config.toml
encoder_arch = "quartznet"
model = "contrastive audio-text model"
dataset = "read English sentences (LibriTTS-R)"
train_examples = 15625
n_mels = 40
hop_length = 160
input = "mfcc"
spec_augment = true
win_length = 512
tokenizer = "word"
vocab_size = 8027
loss = "softmax"
embed_dim = 128
encoder_norm = "batchnorm"
encoder_activation = "gelu"
encoder_drop_path = 0.1
encoder_depths = [2, 5, 5]
encoder_kernel_size = 11
encoder_stem = "single"
encoder_widths = [192, 288, 432]
text_encoder_causal = false
text_encoder_width = 384
text_encoder_layers = 8
text_encoder_norm = "layernorm"
text_encoder_norm_position = "pre"
text_encoder_activation = "gelu_tanh"
text_encoder_mlp_ratio = 4
text_encoder_head_dim = 64
text_encoder_fused_qkv = false
text_encoder_bias = "none"
text_encoder_qk_norm = false
text_encoder_parallel_block = false
text_encoder_inner_norm = false
text_encoder_drop_path = 0.1
text_encoder_positions = "learned"
init = "small_normal"
residual_init = "none"
optimizer = "soap"
beta2 = 0.999
lr = 0.0012
beta1 = 0.95
shampoo_beta = 0.999
eps = 1e-08
precondition_frequency = 32
max_precond_dim = 1024
one_sided = false
adamw_lr_other_params = 0.0029
grad_clip = 1.0
steps = 4500
batch_size = 128
epochs = 36.9
lr_schedule = "wsd"
decay_fraction = 0.4
final_lr_fraction = 0
warmup_steps = 130
weight_decay = 0.5
adamw_weight_decay_other_params = 0
Rows from block 7 of the audio encoder of a small contrastive audio-text model, named by matrix and row number. Rows with one number belong to one channel. Each number is 128 + 24 x the weight over its row's rms, rounded and kept within 0 to 255. All counts start at 0. After the name is the row's rms in percent of the matrix's.
After each channel's rows are labels from the 100 clips, of 14976, where the channel reaches its highest value: "responds to" is what is common among them. Only what is clearly more common there than usual is listed. The data: read English sentences (LibriTTS-R). In brackets: how many of the 100.
# convs1: first pointwise conv (encoder.blocks.7.convs.1.weight, 432x288x1), inputs 144-287
# convs3: second pointwise conv (encoder.blocks.7.convs.3.weight, 432x432x1, transposed), outputs 144-287

convs1.327 098 [139 114  86 132 131 136 130 146 134 197 131 146  73 149  98 147 150  87 167 108 155 164  96  85  92 164 127 157 130 130 124 119 135 164 120 144 130 137 124 104 160 147  99 177 130 140 130 149 120 162 158  96  78 134 116 114 121 125 107 185 110  88 115 142 165  90 124 154 163 110 158 135 151 147 118 137 137 152 131  89 155 147 131 113 115 151 127 123 144 144  90 129 101 126 131 128 149 138 170 122 143 134 130 119 119 107 145 109 131 146 119 138 114 160  93 172 159 202 163  98 177 115 103 128 156 157 136  89 120 137 116 174  95 147 104 123  96 156 105 140  82 101 105 113]
convs3.327 103 [144 185 143 132 151 132 137 130 149 122  97 144 120 155  69 122 104 107 113 147  78  92 135  63 113 140 107 121 126 112 121 152 150 100 125 132 184 140 146 163 154 126 149 137 132 137 143 106 148 109 180 136 137  80 103 128 145 137 102 136  94 126 121 156 117 189  87 136 107 119 137 164 126 140 128 130 163 127 157 153 140 170 113 164 164 104 143  86 131 151  98  87 131  90  96 115 148 119 136 146 142 161 132 130  86  73 145 132 139  94 157 147 104 148 115 141 115 120 120 155 184 129 155 139  98 116  86 148 141 129 127 111 109 169 102 142 126 123 118 105 129 126 117  53]
responds to: the word "he" (53); the word "said" (26)

convs1.203 088 [131 142 145 161 140 109 154 123  66  56 127 142 138 184 152 104 127 151 118 149 151 108 113 109  94 144  93 141 153 122  97 133 146 126 130 106 102 142 120 115 116 124 154 128 107 153 136 147 175  96  98 146 137 134  78 109 105 173 150 168  95 131 113 140 128 123 136 112 130 114 144 179 147  83 151 135 126 158 140 174 132 155 113 118 107 129 147 158 119 138  48 126 132 128 127  77 119 143 142 103 112 108 127 161 130 145 144 156 120 138 120 127 158 123 106 118 120 122 113 128  85 118 147 131 141 127 158 177  92 133 123  97 116 109 167 119 124 108 114 143 149 139  95 131]
convs3.203 088 [126 176 101 139 100  98 153 104 124 138 119 126 142 139 128 125 163 134 149 136 113 107 169 109 143 142 106 134 112  90  92 129  98 160 131 155 123 108  81 113 124 119 124 116 123 152 199 139 127 131 134 167 139 105 127 132 111 114 147 152 120 131 172 130 154 156 199 158 126 129 115 128 106 134 167 129 112 121 120 123 149 130  90  82 137 125 134 138 174 105 134 105 178 166 116 114 131 103 190 133 184  99 147  78 123 146 189 125 129 129 155 140 130  61 130 162 113 140 123 157 168 152 123 133  97 152 139 121 149 115 176 126 128 108 107 121 102 150  93 140 110 122 129 117]
responds to: voice: female (88)

convs1.206 089 [131 111 132 122 126 103 128 133 108 112 109 145 147 102 137 141  84 155  33 112 150 111 110 159 174 131 135  99 115 119 124 103 105 102 116 106  99 132 150 114 116 114 163 119  86 118 107 125 132 109 102  99 133  94 144 110  81 164 143 146 119 137 145 100 151 106 119 155  99 135 126 174 154 126 100  99 155  93 131 141  96 127 145 107  91  55 118 108 134 107  99 133 115 152 135 172 116 133 162 119 138  81 125 155 124  91 128 134  87 132 147 147 102 128 103 137 103 133 138 128 148 116 124 112 117 133 103 119  93  97 107 126 125 166 162 114 123 138 130 118 133 112 119 130]
convs3.206 097 [105  99 162 122 111 146 162 146 136  95 119 139 157 125 140 118 156 184 132 167 152 142 141 150 165 136 127 118 139 115 121 121 123 164 143 151 134 101 123 132 143 176 127 141 120 119 123 137 105 116 146 101  79 146 110 120 119 145 168 106 105 116 124 120 113 115 111 110 169 125 165 118 147 118 142 121 132  97 125 106 178 113 108 155  83 153  89 173  87 150 144 136 111 119 126 139 141 138 104 110 144  80 135 154 135 126 167 116 124 117 118 126 150 141 112 141 145  78 112 134 125 121  91 153 143 143 109 134 131 146 142  98 104 138 121 129 150 118 165 135 155 147 127 159]
responds to: the word "the" (74)

convs1.88 099 [140  91 130 108 133 132 126 124 147 107 140 137 119 132 108 138 134 175 142 115 114 113 134 131 141  96  74 158 148 147 127 168 117 126 137 145 122 157 119 136 134 127 110 113 106  97 110 133 109 108  91 129 115 141 155 168  73  98 126 141  75 127 128 130 129 100 107 200 130 124 149 145 135 147 141 118 103 162 103  79 143 140 100 104 151 118 101 137 130 135 129 119 135  57 124 105 121 129 155 122  78 126 133 102 121 122 103 127 131 130 121 152 122 132 148 136 120 177 130 113 127 134 141  81 120 114 102  98 155 148 158 158 107 111 115 123 133 130 125 130 154 118  88 172]
convs3.88 112 [ 90 112 106 130  94 139 123 109 125 120 148 120 116 120 125 122 124 145 116 120 130 126 135 154  95 124 126 116 157 168 147 117 121 122 118 154 129 132 125  65 124 154 149 131 142 189 158 143 109 149 138 125 106 116 158 155 134 123 150 124 128 102 145 117 118 143  97 118 125 159 127  95 127 100  81  88 126 153 119 127 144 137 138 132 124 107 102 141 127 140 148 149 100 197 139 142 112 150 166 151 173 110 153  71 117 164 126 138 156 158 124 128 155 148 171 127 129 161 145 149 112 110 123 131 140 139 114 138 136 122 155 123  97 150 146  84 148  87 195 169 182 132  77 152]
responds to: the word "he" (42); the word "said" (40)

convs1.294 117 [140 128 123 135 136 178 142 114 122 146 122 134  90 135 117 145 106 111 110 131 114 179 175 103  98 166 122 152 130 107 114 104 106 106 140 104 139 116 128 115 112 123  82 151 147  92 111 100 133 149  78 133 140 153 135 147 105 131  99 144 110 137 158 163 111  34 108 162 110 115 116 111 164 123 163 127 102 151 103 134 138 178 112 138 120 147 109 128 130 141 152 131 115 129 108 117 134 119 116 158 139 122 143 128 100 162 129 118 101  99 127 127 125 136 134 103 129 117 161 132 146 158 107  84  92 101 144 104  93 114  95 106 119 132 158 109  98 115 150 126 118 138 132 129]
convs3.294 121 [162  92 151 132 141 134 135 111 110 151 123 129 114  88 172 131 134 109  90 128 105 120 171 144 146 130 128 149 138 115 144 102 170 140 128 117 136 117  97 125 122 140 189 111 133 173  98 142 125 134  81 111 144 133 134  92 138 150 157 123 153  49 154 115 151 175 116 120 140  38 114 142 156 164 116  94 120 131 114 118 121 123 100 133 118 106 180 120 159  99  95 151 136 140 139 144 130 131  61 107 117 164  92 102 126 147 124  81 152  90 134 125 165 132 137 142 139 117 135 119 102 131 165 126  94 144 132 123 117 138 118 147 123 134 108 119 115 106  79 104 147 138 141  88]
responds to: the word "it" (42); the word "if" (28)

convs1.430 103 [109 136 157 161 116 143 179 105 129 145 156 199 133 118 126 144 122 105  88 151  89 123  94 131 130 124 105 115 124 161  85 118 147 109 111 113 107 124 154 104  91 134 107 178 151 118 139 129 140 143 143 177 136 143 165 107  93  96 145  89 122 155 124  90 136 185 152 127 122 132 126 128 123 130 147 164  87 117 123 162 114 127 105 123 133 110 106 153 161 101 135 137 134 136 109 112 134 130 145 150 167 158 123 111 140  94 142 144 111 140 149 117 106 119  81 142 127 105 112 152 158 109 122 145 139 131 151 117 108 143 121 165 148  92 143 131 116  69 104 122 101  96 106 135]
convs3.430 105 [102 114 120 142 128  83 171 136 122  86 126 133 114 117 128 151  60  90  89 134 158 156  95 187 125 132 158 121 113 149  89 102 140 153  86 129 135 124 114  94 118 108 118 130  80  90 135 117 134 111  90 119 119 134 112 104 105 154 138 119  64 127  97 160 104 111  86 121 122 130 113 119 128 126  92 139 119 133 132 125 128 147 146 162 162 120 108 127 102 149 125 133 126 154 137 151 109 132 129 135 125 120 110 130 121 144 140 132 119 114 172 119 129 190 148 160 151 150 131  79 151 112 125  72 116 166 125 147 102  91 155 147 162 110 133 118 127 136 120 123 121 100 164 137]
responds to: voice: female (79)

convs1.396 106 [113 128 133 163 116 119 127 133  91 109 115 114 166 104  92 135 144 167 128 142 140 151 173 108 137 108 114 104 112 162 101 160 116 113  78 153 184 148 124  94 114 156  43 102 182 117 156 140 147 130 121  97 148  95 152 147 116 167 124 107 110 119 104 109 173 133 115 150  92 168 131 111 117 109 117 141 123 125 128 174 151 149 182 126  96  98 123  99 120 131 158 156 156 157 139 143 168 140 117 159 138 142 107 150 163 121 125 112 151 119 157 125 132 141 132 113 115  71 136 126 184 143 121  99 123 143 116 156 137 117 140 146 101 104 138 125 153 120 106 146 102 131 162 164]
convs3.396 109 [116 145 151  98 156 133 145 148 141 129 101 138 113  91 140 129 133 110 123 128 103 155 132 137 134 141 115 133 149 127 170 138 108 104 146 134  83 129 180 143 118 122 128 153 117 132 166 116 107 126  82 127 133  70 142  95 147 130 142 117  93 125  93 149 200 136 126 143 159 164 133 132 166 138 122 167 122 115 122 160  83 127 169 115 123 117 129 130  80 184  81 138 118 150 110 140 128 163 151 123  98  99 170 111 147 128 142 122 117 115 121 138 151 135 108 165 104 129 130 139 114 123 155 119  88 150 117 147  96 142  97 111 105 144  93 150 149 144 129 133 121 125 104 128]
responds to: the word "he" (53); the word "was" (48)

convs1.205 099 [ 73 132 104 200 120 135  98 143 125 145 144 121 152 158 149  96 157 134 149 163 159 195 127 121  89  78  84 140 102 129 176 111 133 153 133 122 120 102 126 135 177 154 137  35 121 140 126  96 122 155 126 137  97 144 124 112 118 148 149 189 124 138 137 155 166  85 137 178 100 105 147 127 189 130 134 131 128  85 146 127 118 112  90 125 158 143 149 136 126 117 103  99 163 156 116 128 127 118 144 134 156 128  88 156  97 116 119 116 111 151 160 124 122 110 105 122 117 104 120 152 123 145 113 181 162 128 144 128 123 101 145 171  95 129 110  97  89 112 109 109 100 116 169  91]
convs3.205 100 [131 197 113 129 135  81 168 135 132 139 142 135 121 111 151  99 123 148 144 116 138 140 119 141 117 116 140 125 136 131 100 112 117 155 188 142 142 157  99 141 157 152  95 129 127 180 163  60 143  89 140 122 111 147 128 158 113 156  93 107 115 137  88 134 107 144 127 153  86 112 102 149 131  89 145 135 135 145 132 172  82 127 101 203 125 121 126 116 122 110 114  84 113 177 135 104 110  93 126 103 163  96 127 137 148 142  65 132 158 128 170 100 121 143 128 139 103 121 143 146 125 129 153 129 131 155 116  68 106 132  85 123 103 150 122 130 100 149 103 130 134 104  98 120]
responds to: the word "he" (44); the word "is" (30)

convs1.69 108 [133 113 128  61 135 113 117 124 148 104 152 129 114  93 133 129 162 104 103 165 149 109 117 135 139  71  99 113 123  72 112  87 163  85 130 136 133 149 122 134 137 135 126 119 127 126 136 121 132 109 132  92 118 150 108 146 186  94 133 141 145 104 127 142  98 148 177 124 160 137 118 140 118  76 141 120 133 103 142 121  96 105 153 140 114 146 127 112 144 127 134  97 186 135 170 134 151 127 147  61 113 111 135 104 163 108 129 118 148 122  93 144 136 110 100 129 140 178 134 139 135 153  99 110  72 137 178 173 126 161 129  87 100  82  74 120 141 140 105 142 108 128 121 100]
convs3.69 101 [130 148 121 159 134 103 116 146 152 132 124  84 131 119 157 135 144 107 116 137 103 132  71 121 143 127 113 133 151 123 152 171 143 106 147 111 166 127 138 124 141 133 123 125 138 138 152 109 127 130 103 140 140 158  76 106 157 155 139 136 153 108 147 165 146 135  80 116 133 105 157 129  84 124 152 180 159 128 141 119 145 124 104 118 136 158  86 106 148  98 129 135 129 109 131 122 114 140 114 142 104 104 153 111 143 147 118 139 161 137 109 117 148 110 157 133 127 109 118 102 125 165 124 135 121  70 143 133 138 113 133 151 150 105 114 128 102 108 132 162  95 150 117 124]
responds to: the word "it" (53); the word "was" (53)

convs1.227 117 [185 164 128 136 120 120 129 109 146 121 108 147 124 108 143 144 119 143 125 140 131 131 122 150  98 132 100 111 147 115 127 144  99 167 129 119 164 167 165 116 161 107 136 168 130 126 135 143 131 174 164 142 138 155 118  99 151 138 101 157 130 128  80 157 123 137 120 127 113 130 136 129 126 137 156 120 124 145 126 138 127 160 120 141 117 132 113 116 121 118 119 160 197 107 125 116 112 101 113 128 118 128 109 136 135 130 140 111 122 107 141 123 131 111  99 153 164 124 142 133 116 107 107 159 104 147 138  85 113 114 124  94 117 136 150 106 135  91 149 115 135 147  84 123]
convs3.227 105 [181 108 116 172 150  80 155 170 143 180 137 118 132 127 129 125 123 142 117 141 148 153 149  96 132 118 119 124 128  92 115 141 125 121 118  73 149 146 163 118 124 143 160 151 121 115 126 140 126 112 124 119 142 120 129 123 157  99 127 119 120 116 118 165  73 128 137 138 142 103 156 135 115 102 105 141 140 124 138 163 151 126 154  88 113 142 149 146 117 132 122 116 143 129 164 117 141 134  66 167 115 124 133 126  95 101 152  92 105 105 181 139  38 141 134 138 114 142 120 148 159 150 113 130 110 143 135 129 132 132 122 101 124 124 147 119 178 124 105 118 133 100 150 122]
responds to: the word "the" (93)

convs1.358 109 [131  79  98 159 117 108 100 121 133 155 132 137 134 105 113 156 121 107 115 160 138 119 124 105 123 110 147 116 102 134 126  94 132 115 129 146 101  98  89 138  83 137  75 150 102 104 129  94 126 115 159 116  59 152 103 112 127 117 128 145 112 106 131 112 118 129 125 115 112 142 115 132 125 107 140 102 137 122 146 103 121 126 166 109 133 131 136 142 124 134 124 139 104  80 142  99 131 132 126  82 150 102 179 109 109 109 139 103 146 138 123  97 144 151 113 159 109 131 128 104 127 105 189 169  87 104 118 102 129 114 131 125 110 156 105 111 111 155 170 132 181 103 146 117]
convs3.358 108 [113 162 135  97 155 170 113 158 150 110 133 151 175 101 141 159 119 108  77 109 128 168  88 119 135 166  88 104 143 104 126 110 112 161 136 172 105 135 171 126 161 164 173  85 125 155 142 153 148 145 151 153 138 139 132 126 115 121 146 124  84 100 113 146 107 130 104 112 154 177 148 145  95 133 122 137 135 103 164  82 182 130 163 102 102 117 106 107 120  90 128 154 150 130  96 113 139 147 134 120 131 135 134 132 104 111 159 118 135 118 101 154 147 145 138 137 140 163 141 124 145 128 118  81 113  98 142 126 124 138 101  92 125 141 106 130 121 146 150 147 174 107 114 124]
responds to: the word "he" (41)

convs1.71 103 [123 176 116 159 124  95  89 126 168 112 164 119 113 149  93 137 106 107 124 136 142 162 134 156 115 110 105 132 157 124 121  97 153 124 109 155 163 152 136 129 120  88 131 114 133 141 112 131 104 135 100 152 149 222 134 159 117 147 127 166 129 112 120  79 126 139 163 145  74 152 159 113 122  90 129  88 134 133 105 112 143 142 128 149 135 108 124 133 125 159 176 127 167 135 116 178 113 149 129 114  90 159 131 138 104 136 182 107  76 127 102 144 138 152  92 136 114 142 137 114 138 133 105 127 127 142 113 116 144  97  95 126 122 137 160 143 138 146 135 154 143 157 119 109]
convs3.71 100 [109 156 115 102 102 131 129 153 182 103 128 138  95 131 149 129 119 120 166 129 142 142 154 113 151 143  99 125  73 120 156 160 119 175 135  82 107 120 128 138 146  93 104 142 119 132  99 109 155 161 123 131 134 116 115 106  85 126 169 117 137 116  99 137  88 163 125 132 154 152 107 146 133 160 161 152 130 121 104 151 134 183 129 116 137 152  92 105 147 135 130 163 148 132  96 137  90 143 134 133 116  98 132 132 139 148 162 136 118 143 117 119 144 115 136 107  75 131  90  82 145 138 147 147 113 115 137 101 128 146 121 181 129 154 135 156 148  88 154 141 144 126 150 127]
responds to: the word "she" (56)

convs1.142 113 [151 131 136 132 142 160 100 150 166 135  88 117  86 151 182 118 141 157 125 120 137 116 177  96 160 137 110 129 111 154 146 123 121 125 123 125 103 139 154 126 130 184 146 153 164 105 134 140 147 134  76 127 119 142 149 100 111 138 148 172  79 168 115 130 138 140  95 174 114 124 131 104 106 129 159 140 137 143 120  87 116 124 136 101 104 124 117 121 148 148 133 149  54 122 128 140 131 148 135 114 158  90  92 149 133 138 135 126 116  92 128 149 148 122 127 126 151 136 127 102 136 140 106 134 138 108 116 109 106 145  96 182 131 117 128 139 122  90  94 101 109 143 129 121]
convs3.142 113 [123  99 114 127  84 156 124 101 154 149 119 152 126 133 122 140 137 148 137 116  83 158 163 105 126 152 119 135 136 136 131  95 146 121 167 128 131 153 152 189 132  89 109 102 105 186 149 150 148 143 115 105 124  73 123 217 143 127  92 160 156 112 132 151 136 164 112  84 145 148 148  96 142 132 125 128 131 128 109 165 147 113 160 139  83 133 176 128 147  75 144 122 105 143  96 118 156 164 142 115 157 118 130  99  96 171 135 105 116  97 122 116 123 104 109 164 122 115 123 100 111 148 139 113  78 139 133 105 148 161 121 111 127 131 108 161  98 132 143 140 127 121 101 132]
responds to: the word "he" (59); the word "she" (45); the word "her" (26)

convs1.285 071 [145 112 151  92 122 143 114  66 134 102 108 126 151 106 127 127 149 137 161 161 137 153 113 140 111 114 158 122 118 128 110  96  99 110  71 112 124 129 116 123  92  70 126 127 119  89 140 122 102 117 131 135 166 128 113 128 111 124 143 161 129 136 124 115 113 209 176 101 174 121 138 139 142 103 141 105 122 133  73 113 141 109 145 159 120  86 114 129 104 166 142 122 157 104  93 129 162 149 121 124  90 163 107 135 161 162 146 118 157 150 129 154 124 137 106 114 108 119 114 213 111 155 144 116 124 121 129 128 129 118 122 115 169 178 132 109 129 107 126 132 133 133  92 203]
convs3.285 070 [141 150  85 158 123 132 164 103 170  98 108 133 103 109 134 130 191 124 119 129 169 165 125 116 132 111 104 159  66 135 127 133 141 134 120 124 156 131 102 100 162 106 119 111 142 111 126 123 153 132 122 129 109 136 137 102 124 126 142 142 140 130 155 145  81  83 122 116 155  95 110 119 139 104 103 169 117  96 115 109 118 141 133 126 107 112  86 145 113 136 140 153 123 144  71 115 150 136 113 129 157 126 146 118 104 136 142 151 109 140  89 128 114 145 134 162 132 146 116 145 145 141 114 116 154  96 143 103 117 144 141 133 163 110 156 158 149 117 128 103 111 145  54 130]
responds to: the word "the" (77)

convs1.23 089 [136 102 144 148  97 109 150 108 184 169 121 120 134 121 131 160  99 161 118 154 122 125 133 115 132 120 109 104  91  96 114 149 113 139 144 139 174 183 123 118 116 118 218 131 150 141 135 159 129 125 109 110  98 146 118 145 137 123 107  92 118 126 112  80 166 134 118 171 162 134 154 160 130 117 158 106 164 144 146 152 125 121 125 142 138 134 135 144  98 117 161 138 104 139 134  93 115 143 107 176 123 118 137  80 168 168 147 117 114 165  90 116 117 150 140 124 123 153 104 152 148 104 134 156  67  99 113 122 127 158 125 131  98 144 144 134 169 113 116 137 161  78 138 175]
convs3.23 097 [130 138 139 127 115 158 113 135 136  90 145 143 159 133  95 110 130  60 138 183 117 157 138 111 125 120 164 134 142 120 122 131 179 136 129 123 162 153 162 111 152 122 113 102 111 113 128 113 119 148 108  86 106 160 135 126 122 123 158 110 103 147 149 181 117  45 116  97 136 130 121 112 117 144  74  87 122 117 164 131  80 162 127  87 130 159 149  91 135 147 116 118 123 151 142 121  99 136  95 103  90 150 162 138 162 127  90 163  96 106 162 153 129 103 116 123 196 111 164 125 107 152  87  89 116 117 134 131  99 109 111 150 102 115 137 117 139 103 113 128  99 114  97 115]
responds to: voice: female (87); the word "and" (78)

convs1.420 074 [134 121 109 171 107 134  83  90 125 143 155 152 141 126 111  88 151 153 108 153 127 115 110 118  79 120 135 121 120 144  91 149 152  93 139  87  72 116 142 103 170 138  98 158 121 104 127 146  82 106 101 133 126  98 169 138 156 150 158 112 119 138 116 132 131 146 149 152  99 139 160 142  84 141 121 146 111 159 136  90 140 114 134 103 112 131 152  85 129 136  85 116 147 136 138 125 147 147 109 128 158 102  79 115  82 109 136 114 131 121 131 167 120 139 148 154 132 145 174 114 115  81 102 149 130 119  98 122 138 155 170  95 136 127 101 141 127 171 129 112 100 182 107 124]
convs3.420 067 [187 145 131  94  85 116 135 108 119 127 146 152 124 101  80 132 140 118 135 145 131 135 117 123 131 105 141 131 128 119 130 160 197 103 126 138 110 132 126 122  84 160 146 147 113 129 129 162 157 127 114 134 157 163 145 124 129 111 146 107 137 144 146 132 139 155 119 159 109 151 108 159 184 126 116 141  74 106 118 137 167 106  88 108 126 157  79 128 108 132 113 169 105 149 127 144 157 160 105 159 140 101 165 146 161 149 113 147 129 132 112 121 142 125 147 131 197 125 126 107 130 143 143 130  92  95 140 117 109 148 188 118 120 164 134 146 142 150 109 117  96  82  85 110]
responds to: voice: male (75)

convs1.58 097 [139 141 115 169 152 153 146  96  83 137 121 131  73 164 113 160 117 103 140 139 115 125 117 122 101 135 126 135  75  97 143 147 108 134 126 128 183 107 142 119 113 116 140  92 125 121 131 121 112 113 153 135 119 114 104 115 118 135 133  80  89 160 120 171 151  90 138 111 128 142 118 125 108 121 176 148 105 144 127 184 132 133 133 122  92  60 164 144 138 161 125 121 126 151 106 124 124 129 114  94 152 115 164 127 143 137 139  92 104 137 137 107 165 161 115 130 145 136 128 158 127 152 159 125 116 115 117  95 160 126 149 129 108 117 124 139 116  80 133 136 104  87 134 109]
convs3.58 095 [116  95 151 131 165 109 136 141 150 153  93 151 116 143  99 144 109 151 117 108 133 110 104 147 150  95 155 140  91 106  90 110 129 125 155 132 118 122 101 116 174  97 110 115 185 155 155 148 150 148 140 123 135  82 164 100 128 154 146 148  93 129 127 144 121 117 130 150 161  97 162 118 112 156 122 119 105 126 123  90 177 161 129 133 150 132 112 117 163  93 156 146 164 125 130 128 118  88  93 136 130 119 124 131 120 106 125 167 134  98 123 125 143 121 146 126 128 150 143 130  79 117 100 144  75 126 150  92 175 119 125 119 139 165 144 114 173 131 101 113 112 110 171 154]
responds to: the word "she" (52); the word "he" (42); the word "was" (34)

convs1.134 100 [171 124 174 127 144 110 113 125 141  72 114 133 122 124 139 102 131 113 166 164 111 144  90 144 139 132 146 133 143  93 122 109 115 161 151 134 129 101 149  98 135  84 160 101 109 118 137 109 107 141  75  97 130 118 146 185 134  85 135 106 119 130 138  92 115 134  90 157 156 176 137 113  77 109 116 138  81 128 124 158 132 144 140 119 155 132 136 158  85 129 127 118 128 148 128 132 121 131 109 110 151 126 172 162 144 128 123 152 119 110 102 123 165 157 124 137 119 121 165 130 132  99 127 109 132 152 149 173  94 125 115 146 138 104 118 131 104 123 105  88 160 161 124 116]
convs3.134 099 [152 103 110 135 154 119 137 145 126 104  95 125 144 141 126 129 111 122 124 117 118 139 148 125 135 105 155 184 136 101 106 107 133 119 131 146 144 146 142 152 151 127 154 111 138 108 120  70 109 127 128 135 155 115 120 107 157 129  84  98 115 129 126 130  81  94 135 133 178 133 114 157 109  92  57 104 166 107 165 134 108 109 159 126 124 126 129 180 142  85 103 125  78 115 147 134 132 177 132 120 118 141 136 116 113 113 125 141 104  87 173  97 178 143 131 136 134 151  81 170 117 145 107 110 154 133 133  50 127 124 120 121 145 118 129 141 155  94 199 145 189 125 112 125]
responds to: the word "it" (64); the word "was" (38)

convs1.135 101 [134 150  93 142 118 104 157 109 122 197 124 119 133 131 126  97 153 157 151 154 139 101 151 167 140 124 135 125 136  83 118  73 108 123 135 139 162  94 124 127 120 129 148 117 150 161 118 116 129 126  88 146 104 107  97 129 126 143 115 132 183 172 176  98 158 124  98 134  89  85 138  52 126 105 104 134 166 109 137 127 142 149 107 154 110 110 129 113 120 108 127 173 175 133  99 177 118 130 132 101 125 140 141  81 119 106 150 116 136 122 131 105 113 140 117 124 105 125 127 132 114 140  83 107 173 115 134 105 145 145 103  79 143  54 179 124 137 113 113 140 141 127 101 161]
convs3.135 106 [159 136 150 125 142 124 134 135 146 105 104 123 123 109 147 110 124 113 184 130 126 136 107 103 122 150 166 134  93 130 201 180 136 137 151 145 118 121 118 112 150 132  73 132 113 106 147 111  99  73 138 152 131 134 141 147  99 171 179 160 162 138 168 119  90 142 121 136 140 136 138 150 107 145 126 137 158 133 164 131  86 125 152 128 130 124 145 127  70  98  89 110 122  89 133 163 120 147 134 180 142  72 123 168 136 158 122 174 125 119 162 131 146 105 159 126 110  89 115 105 146  98 135 201 158 161 105 121 134 126 163 119 125 140 130 107 122 155 140 152 124 119 128 113]
responds to: the word "he" (83); the word "his" (34)

convs1.287 094 [107  98 123 151 124 152 105 148 100 117  99 138 125 133 125 143  96 149 124 139 110 141 128  83 142 136 118 130 101 116 146 121 118 163 160 120 164 140 108 119 159 166 137 114 147 109 113 132  91 142 110 163 138 118 133 161 124 150 105 104 154 128  81 121 160 111 121  85 136 142 127 108 133 130 118 128 146 148 134 168 116 137  98 144 106 133 100 119 176 108 118 108 139 126 144 132 132 143 126 122 121 142 143  86 125 146  94  86 106 144  94 122 115  95 109 138 142 119 161 144 162 161 125 146 179 128 162 116 139 167  89 133 147 113 123 139 132  94 113 139  88 111 138 125]
convs3.287 090 [101 124 145 116 134 150  89 112 108  96 142 139 109 111 104 120 126 175 125 164 138 109  69 133 125 129 135 173 134 143 122 119 100 112 104 164 131 108 130 149 186 135 100 107 162 144  93 120 143 125 134 123 114 185 140 152 124 154 113  59 129 187 129 157  85 126 126 137 136 144 111 121 116 101 195 160 141 130 139 159 138 129 119 129 170 109 148 104 157 114 139 120 155 112  92 119 131 167 114 135 127 110 132 183 127 122 124 104 118 133 113 170 123 108 147 136 150 146 116 150 180 136  78 121 187 111 113 142 154 132 119 102 133 140 135 104  93 135  67 145 112 150 147 164]
responds to: voice: female (78); the word "she" (45); the word "said" (32)

convs1.288 098 [122 136  90 107 143 150 148 107 107 147 130 132 137 131 154 104 117 100 163 130 133 126 120 107 193 181 127 103 139 151 153 130 128 134 105 119 112 159 160 149  90 135 167  61 108 126 134  93 101 129 139 149 156 129 128 150 152 118 134  76 101 131  95 132 147 113 115 143 117 115 120 138 125 116 160  96 146 128 134 179 119 148 125 155 124  83 125 118 131 157 127  85 130 129  78 116 147  97 109 176 123 148 125 146 172 122 142 128 138 118 145 140 144 119 151 114 111 169 142 100 126 143 118 136 113 128 106 194 149 129 100 127 112 153 126 162 135 136 106 144 119  80 109 109]
convs3.288 087 [166  59 164 158 112 118 103 163 134 119 111 131 121 119 158 116 136  93 112 106 111 154 112 110 139 168 151 124  98 149 135  93 160  85 158 135 101 133 122 130 141 141 172 108 109 136 103  94 135 121  86 131 139 112 117 181 129 130  35 153 138 100 127  94 119 127  88 132 122 114 135 166  55 165 141 123 120 120 122 135 117 143  95 106  85 146 142 144 100 116 135  96 166 106 155 165 138 119  74 129  84 175 142 174 176 159  58 120 132 132 123 148 141 146 153  96 119 113 145 123 159 145  79 154 124 120 180 132 115 153 108 136 158 144 161 170 129  96 145 115  98 156 164 112]
responds to: voice: female (86)

convs1.292 089 [128 143 128 115 154 103 154 137 103 121 104 157  91 136 138 102  84 102  94 132 142 145 116 132 119 133 129 153 125 188 127 131 127 186  96 138 130 125 148 123 162 109 139 125 104 122 136 132 109 166 112 121  94 157  83 107 107 130 127 108 130 126 112 151 154 142 139 142 102 157 133 126 152 161 149 148 107 175 172 141 141 145 153 102 146 128 116 165 140 126 150 134  78 107 141 154 152 137 172 125  83 131 130 125 112 137 124 134 153  73 136 137 160 135 169 115 111 118 122 135 148  97 147 153 136 122 111 104  95 134 122 163 156 112 123 129 158  61 136 145 153 172 144 136]
convs3.292 085 [155 142 112 124 110 144 133  69 145 184 113 113 127 105 119 141 122 149  68 101  98 144 111 127 128 140 136 104 148 135 114 162 103 133 145  97 167 143 115 136  88 174 125 105 145 130 130 149 162 114 120 137 120 100 110 121  72 119 153  95 160  80 120 109 117 136  95 102 151 112 140 114 112 138  98 150 128 132 147  85 121 112  96  99 100 116  84 117 133  51 155 144 122 156 130 131 130 102 107 126 127 100 125 131 128 153  84 118  87  97 134 101 146 147 139 131 140 122 155 122 213 118 109 119 140  79 124 128 131 141 150  85 170  96 155 125 101 135 124 147 110 144 134 118]
responds to: voice: male (81)